Weights of a small image classifier.
Training: soap at rate 0.0048, 9000 steps, batches of 384, held-out accuracy 100%.
Data: trained on stained colorectal tissue patches (NCT-CRC-HE-100K), 90422 training examples, 38.2 epochs.
Rows from block 2, named by matrix and row number. Rows with one number belong to one attention dimension. Each number is 128 + 32 x the weight over its row's rms, rounded and kept within 0 to 255. All counts start at 0. Numbers have three digits each. After the name is the row's rms in percent of the matrix's.
# q: attention query, key and value (stacked) (model.blocks.2.attn.qkv.weight, 384x128, the q third), inputs 64-127
# k: attention query, key and value (stacked) (model.blocks.2.attn.qkv.weight, 384x128, the k third), inputs 64-127
q.19 095:148153158103142162125160125149125111165072169132145103110128122127069145108115131163081151186117147188104141097088160128165103135143112096155053119189143164137156138106095121184112077098135146
k.19 095:146130119107165086100147132105188163167119095143148163115117137122219126111087098206199172104108144117149108087139108115115118112129140204111141149061147144137072153150098152119099167112140165
q.20 107:164107146162115165106127117162110123149116078102165085145108149178121107146114135125147131074088101125047145090159094108121097090155166122163161146169136059166117124146125108152044096139124115
k.20 097:122153065123131108086117133110131116100144107129130173123125184108170218204186141139124154154138157143145112135148157154084071099144167142120137156128128132135127169103093113154166123144115214
q.21 093:130122178080128173099093113142131204170104068128116107101128123141205121124107141144126164176157105145089125075118151138169128173102093078158105114168103073132087152112112108142106080140152103
k.21 102:107154100141127084088131141104118127126082140209110150140108121099137135181118123145120150106156101119094080053159123122103150197164137128150073108134156092062161067186085152078140085102084150
q.22 107:126122104138113203163175081186082096114129168092123159131165133092114152043097116120104117098140141185077156098152132151114161127175117108105192163171105112154091118145195158136081112121050172
k.22 101:194086151158102131151104113148143137085115185131179113133105092118178111146135049135159116093101151124150127082054130156126124096122134120112097146118144137051205120173168091152080123100082159
q.23 096:128107099140170129158165126141117080158139122099168146108121094157147113118118143138124152120171123157091160122100061089065087114174136138151104113152158087134126118196159198137155125174112083
k.23 090:105101121139182137086119138109105089091148144126188094157148122095173145105150134128142129097160137124163206122138091110101135112110093108099125139082105072162117152092133154125094125140087091
q.24 095:158126068162086105154126130086174109214137132130075110159133152100124100124111058094141106124152149181105106155121138107081127107126080128108169120180128178166162109108120142159095209091121115
k.24 100:108083145103143130137112145110135112115182115160140189142164138100192111105127144129166065141111148130084091103128160184086162186182160084111111130116169117104110165131196175110120133136162197
q.25 099:150134142161121073134208108111180181200112135094131088163095153136135138123130053106169069120074114086149094155155138134102080092166157121151115132161168087152136078118144157138163115105233118
k.25 104:147139091093153101158165123174201134103071112114115102109114178155164119120194111154136090138158119107113120119105141141134102222091157117083071120105110061124127151129112120143166108113141165
q.26 109:110150138210101091109065165100131131114190118126155118074125147115177137139121069095110123094115110147217155104108163115129140220162152159116127154130138051172051089082108121158130137150113113
k.26 114:119148152164149191082190126101106116129115129110138146106171095091143086171133216093118106132105119142180085136125140118111185076152128136184127143056122129074162172157091166179145143120144136
q.27 093:100113135189142132079172140074193137103074111154089110085116159115142131141117159155148105111102159114138181154047089081155106127106115056107114153090140149169109192115156105118138096129157107
k.27 097:118206157145111153140188176088120107140077121072129144168098183147117129181116139182156203120142122103115081106154158116134121150085099138096106146082135081103149099114111120094102109103143139
q.28 095:141148108128103166119114105147059197125174128162178110120132164189115143065119059181147144069166142109146149080118108148151130134183072096090122163125151199105130114122162119184113113150136160
k.28 092:118159177108127081054161137142160115141162124203126144102092075162147185151085191149166184120113096125128138144089098141124148140078075114117100134087114145067168116114138121130077113123161169
q.29 092:139153142151129117118138102098053109185136095105141159133168115127213190153159134155188181058145096125147108120116146139084122113111139112139161141149105136126073114116135179155072144098068115
k.29 094:128121082165130130096113050073129100084126174134133138155176174109150103123130169122048101167102136185124140119128095168155085135163105064089138159082156204137154089155108106099141159189114148
q.30 093:129113172128118138115155096147159096138136128063118091114118106121147154164138198074123079113168129136070193139146117100113080091114168111120145153139155124157091157167151122143117079072158113
k.30 082:142138098147139158162137143150217066129148168184112135149092148161134190130156105102111092090104091195054113174120095150165089168139124134106110131130187127086170160113078131110173143104126100
q.31 101:143175170088169094179146179159096134186161093116102188121173118134120134172116132097164135116121140098101105116150127165112098106182114104067125115095136143109141109226162082153145179096129155
k.31 107:172109133141125159154168121075179113071139144104142128137174155093149123105133113075163118111097055110166160216163073071129089106121140098099124137175102151152115153121132123152135151073035168
q.32 103:134047085134138125135104131092097087099074103126096125111141092135155109079191118169124125147136154122123156134188151101165152036141212114100119087150166119098115140119132159148120123173107133
k.32 100:198164117141197178155108168160112125095134117090143098102181130136122097158080145185126064148085181096113113121136080098112128154117113116101136098117141143174133163109132154156125080104104171
q.33 093:150163063170156130117137112121146118162109146135150108135086117143085177111101170084137120115187149137162075098105120168120059141167150155091123108082139081060155176139122129124152198093133189
k.33 120:148152060102139157111100145158144122118107140172101158145076152117127106171095126175165130146158139153096058147090134181131130156122102165107143095099127127047118178132124153050118038133170147
q.34 100:089078139135120110137157121142123179105142073171169118108121138081118166114076173176156090130144193070121073115144098088154122082154144077136107101086116118093137088073136088143059140100102117
k.34 091:114132133129082139109179047150111096149121182087172153134113147134064144173128079096123102133162177101106141136093151128136087123177105123145156144105154103108164149140148106082159128161108180
q.35 103:094085104137124125131148116145085169110146078153134163155094093070096116088106163161111160164176122124105157145107093092179118174082162115113144091148137085115147102147112187069085100130187142
k.35 105:124129143131158110095099144145133118209098170091107110113114140143024133130106132079124116156132123073123126094131172164097148104155150115160087209159135086130119146113126154168150145153103111
q.36 091:163112112156101128106142156103162113124084134149176122100139200151144134178126124145156117175120121116133114100155124153122119129149117107161123155093131102123150138146150104135106171148105124
k.36 090:120118131127145080156101142091150124185140095124127135173125133140171197139130117195126171109127174087097147123157212140151191117113112146102103084160224136142114214134178133084156104140118103
q.37 101:105094148167144150070159088101105127097097150145092131152131107144138122104130119080138103095138123152135185180091145185164139216141097139103191186144133120076084148090177134116099056100131104
k.37 099:111111132146081094150099108132129085151083109096098129049151113170178138177144141102066165113139132121116138097126070093086166132116142148131118126139135085143103177113063104179086153118128070
q.38 107:129094157175208149088104135105110123127130139177152125135149121159127088181111173110122148120156132158195095150101159143148117187169081127118107140145146080150155111157119201177171068151112131
k.38 101:167111106155120131137123088105156172107066169082138147080096124133094088105149197152116112120181103116159134102146138147085113134055160056113109154074120082173158201054121122116079204068153069
q.39 101:109158058140189120141124185129175105121137147125106067154122147154190210113137143138107159121115150096135137123141118057145094094136123109107058133136130123112109123182137051149138126095128136
k.39 101:128101145106097120138126135095124140146126132076182156135126122147106140160145192100098113088164143171186142139105107142124104110127149070111106095115124096090150149132066199070155130135103073
q.40 101:125084123142157152191118137117125136160187143119104142131124101115097180133137154063101116137171096119197146187137138138129149166177137165151104099066126160082169099119146076136111081056158142
k.40 090:062194118128125166124162081123152107083126096150085072128051097070129114188160074088123126137149141163125111123158110139109110084196063116180142163160116123119099125133086152138128062132120147
q.41 104:121187136157135150141111099112120141112134146117103134090071123114090171105136152087166161125172155093089132167128084114163085159141133105097141179115177071107120035107063126160096153124044128
k.41 102:160054149172131085158103132086087137123107104110121142108132169155162139086112114126149153145107108091110167109115106112116119118139193078121215068097119164102083121182122090108091132179093114
q.42 101:103097136081093144121101136156091139073111138096119180107106144154085106137077134150159098075142123137066118121126111135116081155100153147089152109159200104182135104063109080133127042074125116
k.42 103:140091158138100136131152112110072153173135173112120109111082097128127186101107085113132142140126134093061128100128165062084105151131173199127147181111153125095166126185132077167128067143111113
q.43 100:132118136131118128158128173102110109140087116121157121135086156145150142118138150109156109162140129083171104157122147080151110088167106163124122138091089123085134155145133076174099216147122152
k.43 090:113159144193178092122166150131157172110121106109138129158138099119118112148098126118147103081124112109160098122094140117221116176139153119056105119181116088130160158137121215098134073138148094
q.44 101:074133176086123166162142142166117204128124150097106137156136028118146111105044084142083111144120129130120106124100118129139137163142089157145101125071198107052150092085129163114127090115101140
k.44 090:100169112215143174148152138147079076104116136175103139116084154178207149101157094100068129190145140163110151120110098101139148158120114135102213149160150128110126146118113085133084094204159102
q.45 096:163062118182125167137109123156116106131085156112101150114145124069074189145125121176136163139141127117141212100110136124100121167105173116084102131188104095140133097150153156111153133119174120
k.45 107:123104125167169178177136141120185140132070176128154156092191134072160142130107142126133122157149141126065140167170111061172178161132144191180141165117144113153152112101155068106144109129111115
q.46 100:082091116142118125084092107171116134104157056089075149114119136106188124127133104121183123185122092142084153122153139111140085086096163177106070135233139098125132133155163149153102083137149101
k.46 102:148188098137132141180147122143147118134122117129190143156152144105148144131147096123102096081055167154099094120142131133151169145114150146134143139122130133152140121121091127074092113109100111
q.47 095:156081180055045129137169136121083183171091148142098143094102115124138107139134185086096099128119158085175176133125098124121067133153092104099108128077163080053145176122152155150163127019106130
k.47 100:125122074120114152098157131155122165137103116172156130204035121119168141143157119088145129102134079139089087109121106071154124117121097121129179081127175088092082114135156173077148104102144148
q.48 086:076112150087150112105106125103082114133141109110126129152129128120180120145079038130106072077119136077179172134128122141105109155112131110126184170126130130150117120125154114106184093133184086
k.48 085:134145132078140142131131111152139124151114119145196191097135151145126104125102127139143088123198174102125089129145124076137181113073113159094109126126109198121051101150159119065145094123133123
q.49 103:105093113132149092123148125159150150127182120115119116104155111075088143127172135138100161090148120130178139131155167147087125168122132147147124131148077118114116097116145145138142063150139075
k.49 100:101132108112096181139144105136140067112129115166138106157158124109096121050122103098119142121142070058153094072123081102107126141173142129136174115144117177149126140147129107081132133135156119
q.50 096:164119108122126157155104117130140173082028148103100122107103101121113126134165110127146089205151187136081080127129110110075206140131151134176089138094179128153154140142107106114143134077139170
k.50 104:149133163098147118145174087088109112115141140073142112099099082133071176171105144054096120156059148150099163205145215147066132142074108116109121143130114100085121147164102167118116188154142138
q.51 092:129155086124152074160175136196145116163079088136148127083102085093140120114088078094143164144115175161195153082126113174122111166116128183111132174136142133180151074115142079157072101100121132
k.51 096:063053163093115133123131081103152128134085168106149111167152079128090128103111164114115141150090119143109135164109135091094146131140147215114191151155110192081134149113033081119148140134147142
q.52 097:118151148077118140129081153139116169119118081105150092161087154088147152103101097066100105113149131041157167097107094102032131155130132161091122168102090153066174136095106159111187133172104087
k.52 099:109146094114146097144155112144180091123145128152172162120143099138081092094108127068153110063113126136121067127138174111154168150106125173130157141098155171136061090138137110030143147169105136
q.53 102:178181147190141191148163092059137115190104106115114104106129145113146122163095134158151105118151144089162144148142105058220068152130119143137159080130144115198152143114128092177100114106115135
k.53 096:095150126158095110095117170071135086151129136206142116186056061174098182128161098142164147100126085129172136145149100123110150181123149152142083167143142164140152120102153175136150094167087126
q.54 103:127120127133169124130129128181109088129133106113113146127144117163107156152136129105146151140145191091146200146126118172184141115163171141105128161143195144093159085167180107085093089130093086
k.54 108:102126117156171133125171136108142074121062148096109142126135143089097124072112116158174088097160104078133103097091142035063133072153191116112098121096138150159149120128115056150153105128116094
q.55 106:132150170138125119148165129129106190119114123083125158116126104157086175152118136145129122124130118152118206081102090126178109198097100110124170140094130157123135111131192091116203155119136139
k.55 106:207169153094175093156094112136185133066123100074183138100209085103100122130133116092154120162116144126141159163099091180161136124166164100120138076108118203117123094112152112097118168084103141
q.56 096:182099070108170162094182099095087183090157095115148142108153121161146111125102123062155085178104150109159178245150155105129108117109080135133146129112170163154150162105093140107151078131191110
k.56 106:138109111119124079157144119155178167115109136123168150081177135122047147128182177149150119084078126155140092107153124102120068172143141090112124068151177168078104151115117103168167128091123088
q.57 100:137128179127126119172117113128102132071076079185161180102161069117101129152080100144087091140088101126131159169123073183175114156124146114158174199167147089178156056106129128105081081096157096
k.57 095:113235122169113155147145093075069103147166122134088073141142119110183124073159114150122212164125148118128173155137178133130131161137124141081153130137134131194144187168113147140092154148123129
q.58 092:085187117133120092169187111049122170157160101132160161140171170079128109098139152128100162078119132125121171120124144098146057133158141099114102123101119143130129119147102135076110099099139110
k.58 091:121159148112043155137133103130091179153143127126142178116196124103173096136168172111130112143156169183104108125188131171071127160113141112173131133101183078171110163133110098133112189148145092
q.59 107:146190155116127201107196193126106155155084142120088124065114184096070051136117105088158100131108153138177175160146132082092150163182124180112159099092194186126139124044135130099131100153114137
k.59 104:138115095164150088123139162114163145128165100150099128113148159171119095135146125101145124154123086185156110077119136129142110178158174191192116158110166106127121138131156132150147180139117130
q.60 089:162118129118112105135213154120115082137073112211137120104150102142127099200171117104074109144113179120163189113108139165227128129156075107130146148159122101176119122116151113140116151159130088
k.60 087:123154114176180150195124141061164171153159114113097157099122161138144149095178149138140124144173062109168099100102138075088088102134160149178135118156087119080128133114185089106199132087136124
q.61 104:157141157083190153090121118139098195200192112156113114128151061132187178115153149142187066165149103132168127126116151131036121085109148185136135201133112137146172109100137139139182118130116152
k.61 096:168078129197094163115124142091112139139101095151194111123088161147132116115152175149130132113061075093142093095142108094180105185125085081185189073119131154100131073150108124135152193174167106
q.62 093:155135134165122174145130171155139078148134190157118128149104122114094124078153073055137097124141163053169146139120113128114124148147144095171133139138135164192136118097144216080079121132117159
k.62 098:159136126108140195128132158125101148127134109127149149147150147144181129146106080128126125069123126119132088101133082113097141081121129203126081136088120107095118147140143161080165180155147095
q.63 110:201120132175128133141098145098159154121176098063133115131118138149097129127145175158137122108120123146155124098068146129136100120130111124123126086148056026163144138112147088127143067094212095
k.63 108:140047132119143104117123111119141145115105148145133110094099074159135153131135135182085129149123121166183164143067093199081109171108172085111117126165114115106091096090134176087213143095152170
q.64 091:114075169045134096101072151147155126145118119147172155149105156160098128133097113187114172073075136177126076172099124120118104156145084097133092166084101138156064150143170136112141149159134144
k.64 092:121162104080181131153061157093116186170148175125115083152150141143131128145131130095170160139153163184169124105127130087111144158212116156090123138107138127106106100121096143163128129097065138
q.65 102:038106152190148134135136113208120110175198101126117127128123079116059165138136126091161147126073144149087152154119139179182105131093119157109104115150132160169120171113104125191053083101151117
k.65 107:123167124117123140191051118144081129055149137183173086123106168134171064123149161174176080139131124129131093111136118092064096147102097124139098126106140109087132087123114158115084112180148138
q.66 103:143119196080115132139140102139097160112200160100160181109124156105104084153156121115137100102121091086124114108168108120069136147172136096157086091043174153116163094141139123079109127105077139
k.66 101:093110128106171134116096087144090091087147160113129155173124122147111143145211143075123141066124144126104151182149146199118122105143099094137085147196129125174124164124108178115153119180128168
q.67 092:071119136134161137139043086173128127112129122169120093136146161172116096099146075139188188115073117146078104147101179179085113111125092122117116175158169112153108140088133087155126128166093154
k.67 099:120122109142108149131090161156177163169090118044143108148146163123123037119125101117117155139049156086116151110173165143127116146093146177139175090147141123157132192164187137127098132088152147
q.68 091:153142203087162161095164092136142110129150113112086133083126101111102116103063104127117100170119153166120119087155182126163126165083075105101117092145153137145121124086101176136087123114078124
k.68 092:083107113182085123158050118170107146100096149148153139098139109160140133186156115110145107090184131089088137098143146172097105124133109161140203147151180128144122136095152095136143051123089157
q.69 098:125096123133112105103101115126156152112096111118061119183194148156147114099112079164116103095112092144155162145147121089102115121130122167097128120151151114161121121141115102109101143170138111
k.69 103:184190094063048125067139124131170109128126091131191159060174147101139101153156160127107119170146167165145164109158125119124135095134165136099125073128138132088129174139135109110145161071069196
q.70 107:093110106119156135105152068174163103132179130122104165108117113163123143048119071165179181168162142141114086144084147116104136078121061130050169092175173102098132101198116118119089094146032112
k.70 107:128077132146087137117105128080117106105080126092165140105120093101042115191076127165135095174137123066124126144138101123155144125107114198106205125157150117128106143128113094109086148052116078
q.71 103:163084176132120126131065082141139185122134139119148086136128175139104181161168202107147154156136151137100053138102080088079116211122137141135208178097170149172151129085125116114145163113156180
k.71 095:170146144070150153144085134129148162112126116167158107128117125130084140087133111180153118150081131174129148117187141182156090150157106144090095115134104138194102140143100136064137122122195077
q.72 101:063178173094125067153096115150134188152101149116135136103105106101093104111091158150160232109089127119079129145158177154063071132173114074139105131095093090116158128094149105115080121091122144
k.72 101:114078172164168118112089127145167117109166164132142102140119101121108056083172164121124091133151127121103127121107125066089174158156147111130139116144094155208122159132153082089128146168160078
q.73 101:109117093152141129098138192109142160171160117129167127118150129141156105122112095148087132091143160138146147161185130187124072109175150122086110072131111116138156124137212117104124136081061077
k.73 099:115173115086118093151132077155158131087095084149155055108067143106152159193121127117124140107121142128161120108140071072099106076166144116146218145153123184103076116157105075110140155158143152
q.74 091:111120103112047100161152043125096114098119097163159170131152126129173187155168154071168142184168161125142140123205118105124092150078083158116122158179117148162138155106095144095121125105091102
k.74 111:121138105096137100081141118129149125147145091090179110084182148043067174138134152111125109065192124166110137102108070099150148108149152055170164173130140131086134095135088132161130138116137137
q.75 091:090121111149175088130077108178098129138140134181151110125206066155131088138103141160193126177172122107134142206046113144068169097119113157153145130140146091150133101114096054126066155134111128
k.75 093:105190084134146100085069082133164123074128117129185163156147139110112124104126136052129105173121160108158128120153158163166116130110118146091131123133155124180149111114108144089144119048084112
q.76 112:103117155111119128163131116089162095140065168095127149123184152180117147166151184121186153104106128162153046143158075145098177117174144119119143137103137112196104085145150162128114114124123151
k.76 096:148128087123151146108093118125102118151121179082120142136110120129092137081110080149189139118118147130147059058170117128129234100111096138106163194161164117170100089156099109110120096163104114
q.77 100:122082140089046075157164168125118110112166169180158096135102144089095149161117091141161113126144163140172144100149133103114096151175147141142055061108110107145133158106153112069078123137118128
k.77 093:132056140095123120122078158136159066098104124130140169097137207126154162133145192121094153096124100139060077136166105125162136125172063135156131138134108134136145099121147137146176165140170155
q.78 112:144141207089170185122121128139203150155133131148090094110098193114133089110168146135186093095126139137141078103118132181112178140153128195085158103113196135119145119097137152104140100145143144
k.78 102:084048111113049097113125122144106174125116136096118126123175096110120101125119121154129113123096132147177072107084096176097139120152097131112152108198128136147075134075165138131146060156160180
q.79 112:139105163083138107152164134120121103160142126142144110099165080148186154104076154128155148173107092161130070126102171118153112151096137126095110094159150085215081104103097113131128134149122130
k.79 110:162107131127093126117046096091092118077150156187175093106139118114143063160148115173140077120170142109097074140138108150139126106101106095136152041178165154129162108143057102077096150072076084
q.80 102:100142113143110125123181087145113118102092082088116126159182144164182097100136143140166123090140097123128170132127100102112173178125142138103152075143119139156152085101185129122102101142113154
k.80 090:155098152143152137161096115154106125139165121133163156103159164114123124126109144135096060032129155109161108128155128096126120108112143191162163151145164149126152089121118123149098134095121095
q.81 100:157123131116101163164150133080165133144057162158134112113124147157131123130124080112146158058074098145094106115142203163089089107150137128160116117132161141067177153074130115140165145154132166
k.81 105:164161081200159057180132203151095125156109161116150140113065118107114106119142176137198131108101127173196061106070158185146150096118117141132092088133143145110158143107161084150094123106090148
q.82 111:186118187074090152144207148107160156201157139169155121137087168196098116128114138103107177140129121109123066144104192185142110202099065159096065142107142148125194101131159135074109145129180132
k.82 111:134180177128127088123147069096147179121155141092123126110163113080149080148160129166132115100148204151144091156078136156083128157170157097133117077137128189158106083108047150177183148183095107
q.83 094:163112104138155067021130099112161107129111122046140213111124094150069075158166092143110126190155145132164130146146176116142113142144136173080121135083076126123185104132157097125142161073100130
k.83 092:154148100085152162145141123071133102110077164099094117165066135132188102178073099121160114122066127118186108147171080184158089161127142177133190158168177125114098078166119151079101142080076167
q.84 103:037151143124163181165159183160144126083094149098128121146113168151144092155116137137130135141165074165086081099163126147130165146138118065134136110169127124079098138151200124163139183153122108
k.84 097:120128193086101170172112145107105097141158099142123102090157092115109188112119105126118091104157125163132117156169173039147179100136133115131100147157152154155129137142071157148121140137124024
q.85 109:122087089108131096139147077111093097174140111116086110122091138122125101105129093198101161107122135140176149147096088108143097089087130160118037153161142138146119159104143106161098086098204082
k.85 097:125115096138127123097173162149165146125130078119185167136081171136129151197183102197146128108206176120111077131076080118104103136193079138125109157097134097108118104101134120116126106116098213
q.86 097:148129127126117094131102127176167091077142113153134101128140116132132137100150102123115124130131150105145129150124160127147135136107096139079085164134153091150139108120151172129122121111174114
k.86 098:112151149169092108095127173106163126081163107152196094149114137177129089113134125160120108097110166114131130116116049167150120155131152147165175027185152155137123139107151172126144153109094129
q.87 094:124113094192108182099138084092102097174078076128088132155135227141157162170112080143066126128133137106141203114143083128173101164100096134113168123089126146087129141121208120144127177133083152
k.87 096:179139150145081166100167119201156110042171130120163107094102067101116110115142141093108100111125192110190144142149104117106175094130135128064155206130111134161090156064099116119153145145111166
q.88 098:138196090060162058131124101116163114177148052156066206114132114172181120085137078110143171159146162150116108129144156159154138154086148142100116166143097085106118173165133088107146107142115159
k.88 097:067155113119139120135106099130092083124153133150168155129075190182140087159098086186120087145137122107136060050107164134060119136147167167149141128138142145106140092162113179178141088132121137
q.89 095:136153135112108134135146119155084087102113089172163153102176132080191104098133221098092137091130109131162184138121140113117152132102131152163134093131100109152112106156173153116147067125167082
k.89 096:145110089137072092106096127100174095181154133126087117139122062148130145137135132167097095131114152124115102164140177186086080105061106184075124153153102178110184095114075118110112079136166072
q.90 095:107111099113179147105167102147112171128121136112090173097132148120129072175092157136109106165144165184177152095135149084121118141136136159077158114206116133121134104105155108107065133099106098
k.90 085:140127142157105094141122114153157137148071133153120131090081143111118105177108087133167150091132145116143186116120048065194109240163148115070168102153178102125082078098138136137155094116120103
q.91 101:127091101111123125181142080107116154079144129149125096155139118165082112200138107080153148104088185125069078111090158090117120121146111151095129096071160109073083065154092120108146156161167163
k.91 095:136146105136182080169083118145136116163107128171106061106137049160151142146143175165129171121089085124154090149216132179131110078118147098155127082146112078128162195119162154128139121154102178
q.92 096:096142164137193168207154094137158160064139153146134148127134163153053112114131137163173142138130094092042098154157090131052136142153133146104110138124182091113099150179115147122143125154142117
k.92 109:118127168117125156079111123139120136153130073149124114079115096099139156102146166100156115101042107153126153184155179117150164137145146136116112126139177133182122155107098093225087178118102128
q.93 116:053147129074112089194143097105091091111114126123102154141101120131153146100110136122128148165124068119100145094140118029142102133118209129115095163069091083112127134150128120182104151114081135
k.93 108:122120150106103163139170136065145146153096090082143150126042135134080091117132121108146124180149077095090112086119079200109123131142132121122086137141157149229174113164121146089179159103141153
q.94 102:125082102114155127118168114120121204102143109101144146131077128155159180183120116108101121114076137132163152091140107110121122145083169100107150077135138150156060133107107128110116070061193081
k.94 098:130098054177118123118091115157119150069104060145128109139107108128099158160127090118096185079091096125152168110156111124194137145186142132139180170168073154158128160189088136146163117106101142
q.95 110:140084127088105160143124065125098108072175116159125152129161111147134104115128083153148161157135111121111141102124135111096174102157163157030055084163133129167123127138148163164123153149162153
k.95 103:117166172187164109158144150056112114094143218116189166145157140191170094130116109176147119159096145144167136136111129158108086136171167132126136121082176090103155169089122143151124131111102104
q.96 107:107108124156128192187101127163122143127121120095114141118148170144102078149139164138110065135115125126133098138163152117115122163093173135165139086148128233066125124098121169120124136119161134
k.96 096:115113159100115153093096079140098131143136107137113157134063092161085125139095143154114109166125107128116077162197150138150086130167159142111172187119124145132191111051133136133143191168169093
q.97 099:121100142186188175109142100131145170130166165177175155154121069127117103113111140094163156151130129183130076096098170149159117126167127097047115120134114131108092106122158090124147145098136146
k.97 105:076134125175126134116161152113191137159060083109111134164151127170148161101110145132091130112112109158115085077109138145095166152165079118099105124116102153129171108180157107161167127054122110
q.98 111:102174105136062180149105083158117126144133117104146047131151110147140133112116141101114180123125174223164130128138084095139136167090120139121179077127197112156098158101030095146095144146144155
k.98 096:133126086129088127139082046122188121136162116150122109135068127149127093127163118125151136121187144190068158123119151180106119100179115120143182120133147129125173133140136160081097143074161136
q.99 109:142121098103073107075153130158160166108094161066182168150091144128105121154090115138106132124119087169105160168180127143109118103137069092144149157109155174090144136106210093116148055060117189
k.99 098:146117059116143070149113119122144137092071130118098125149044127087095109120143181118132169143094134082120138108187113178159124107131134090164116177175112104122129116085154147167161123195150166
q.100 094:113131189095131165152195152140163193161142171140137126087107113123081121102116104145148131111109124091080163185139165128016138180140167155128133149156154164053120145122115133099164125165110187
k.100 102:115093081093118147111155095065099149120092114101119171152043109174118071074157102172148198118102109067179064150214098164152125136101109079120143173154153119130102192165135134146170076134087116
q.101 086:092085130148159088120110141111134113174132136143192255111158154190141144173133137167156167047097172108170085156142142156167139134127145149097182145162141125065073161152118111098164165133122087
k.101 103:170153123082052091147091093072103166140118125092195064113129131164144106164094126138081176119129089132096209100135117099139126139116126177142136134147092188138120078089096156126093054040096109
q.102 098:130060146172169157113072141154073158138066155164177162139097171127150124115105087133162047128169179095104133100149149122115127118117169129080091116106191158110130100158144089095067174104118129
k.102 106:117146180128098114130088167137129173156122171144115098081123136183079097159161111089151108157215142156143125135082034155154171139165095133106053153139086125209126060147123091138176081093119106
q.103 098:089097135146165148198149070135141145150109135084124208147161115117156149118118089164159147102107098143186114132105125137114195076148123172117107105124109116077120148136188128124113105111141156
k.103 087:135100072151123117120178106096148143120115162121151107100136101111142065119106178142090111067146138125094144111131113122092155097085151154126187112081184155164101129140152097176130099129101133
q.104 088:111171108104176093156136094142125138062101131108121103091118032058111117169150103130149154151176127088108092084104082210124123102141120098072092154087147126081112101152116162142131095083167153
k.104 098:098096124113091129124134211118138201151124138104120093116210125113121132162113115143138158107127147172154131137106154151086188159128124133066094137149120096112178200106081183137077152160100153
q.105 095:141112130116104134083060116072125124115141111117082078118064093176135161162124077119137130131155154106085125117157156166086097114140155174104122091084207109131129132141134159122111173151144105
k.105 090:132165139119086095108164131166166135150157159171157067094111089111144156128143098144152137111163155152106093130126098139130160149118106159112085151157113161188124189151129112160104141139109095
q.106 087:095100164146119149141097105147109122120115091153119132109123138088183088141165181103120127167155112090114056109076068162125120093188112149103040103105144175140096160172038144139089173179129126
k.106 096:105097103159169145135087114133128132098122153057080075193106084113064155090092175129108089132142122133105118159088110131130107157153099094114122132123117088155093159116193186098123147134058103
q.107 094:120085092086163101150104091118127141137153121072144112126137124114136139133076103089128142153180091198093120103146153117132152110067173109127154150150134142099146119077127213073167115085153173
k.107 104:125074135079158091133098125188128156097128095162101123101152142068139082129159097139096139101106103136101119152195125113129141153144086115097113104107157143121096121177179090152143116159131115
q.108 106:212153090148158154141042085122160110141115099092105125140113147125163149106179134078110120161164097157126069128070160070077135130060163095111122156071108198100112149148092104158159136135157106
k.108 099:093131144109187169171158091166107175098163090128065124150138174153128127059132116111138108137168139149071182149122145118161171108107155106123156125121140206148111150187182150080114109096098200
q.109 088:118105179144098120112150144170159124143128104102119102127143106119090092097141125147155143147088191189137158129083148162145167102127095137143174186143172066086114145092181171151158083051127125
k.109 089:127130093110107173103116116088145096145095122143071130153129167154123097160137138094091178076170084110131131148112149170111133109100092152217169101173149123133183139144115115146111116133116133
q.110 095:120080097182116132076064092106129137102132178133103156153097117131102169142129137114156149157169100115108142139118085131170118137142137179091102130143184118136102139123065113198111134136126103
k.110 103:129130108076135155132096111130164103126139104182121093109177154112106075081118074135171125124156111105113168084095131120114145143129129099151073087117099145069166100170182159084115126141199129
q.111 100:054119161133057084110107123172125151114089156096088099134183148155154079130086132123144061164083091103116143168119121101148129208180109115163122164126152143080136156166137153134168089116046159
k.111 096:108095145150097162175093127134120135111120122177062164079135088092169157107111175129121144139110148156167108090144085167125210110085136152134095162116153128044093175131125176153175113178136100
q.112 102:144109139170185113111112145100141077127087095130154170144133139128102133173154170144097121112119123183093083088141147178149118091125129152036144147109099142134121146133181154177122128138193086
k.112 113:129073137099158146177148141123097116108189139176061100124138113093179125099092109115135087121105107161115132128124160170064173135103126171153145111130068118126110177159084078087122117124130119
q.113 090:103088134150109101129104127115140058142149082193158140103111130127137176181176129116124133110095128130171146084155106073143146149121136133189169107186140138147102181140138131123089084119173146
k.113 106:090100080119112141174116111191123088141122125168062171086111104096204125125119187195114174104163161188156121137134161169110147098103116095157097100186122116082102160131079088122136116167161099
q.114 095:087080163061087156113115084118094164153121144080107118176125132168139163192165122130156152130194160115144152078136105122135078135085167067145160110140146126150136123151143138157173078075123160
k.114 095:144080104176186117113134106176108121142118155079130151168175097088168136132050147093122125106167121140145086157211137163109128132163120092154182111118158130152129139133177134137154084124125130
q.115 094:130140188156129147122161089053135148127161182152120131126088094180078088103176122134121126150215142125147141137145146103079079153129122090146080066122150101167108142167148154195040145131150135
k.115 096:145064104136211138138053186097130189118107171112070182077098039100144125172126179120154142114148123127127081054154116156122128097095187103107115127157116155152218166133151092133141114137133051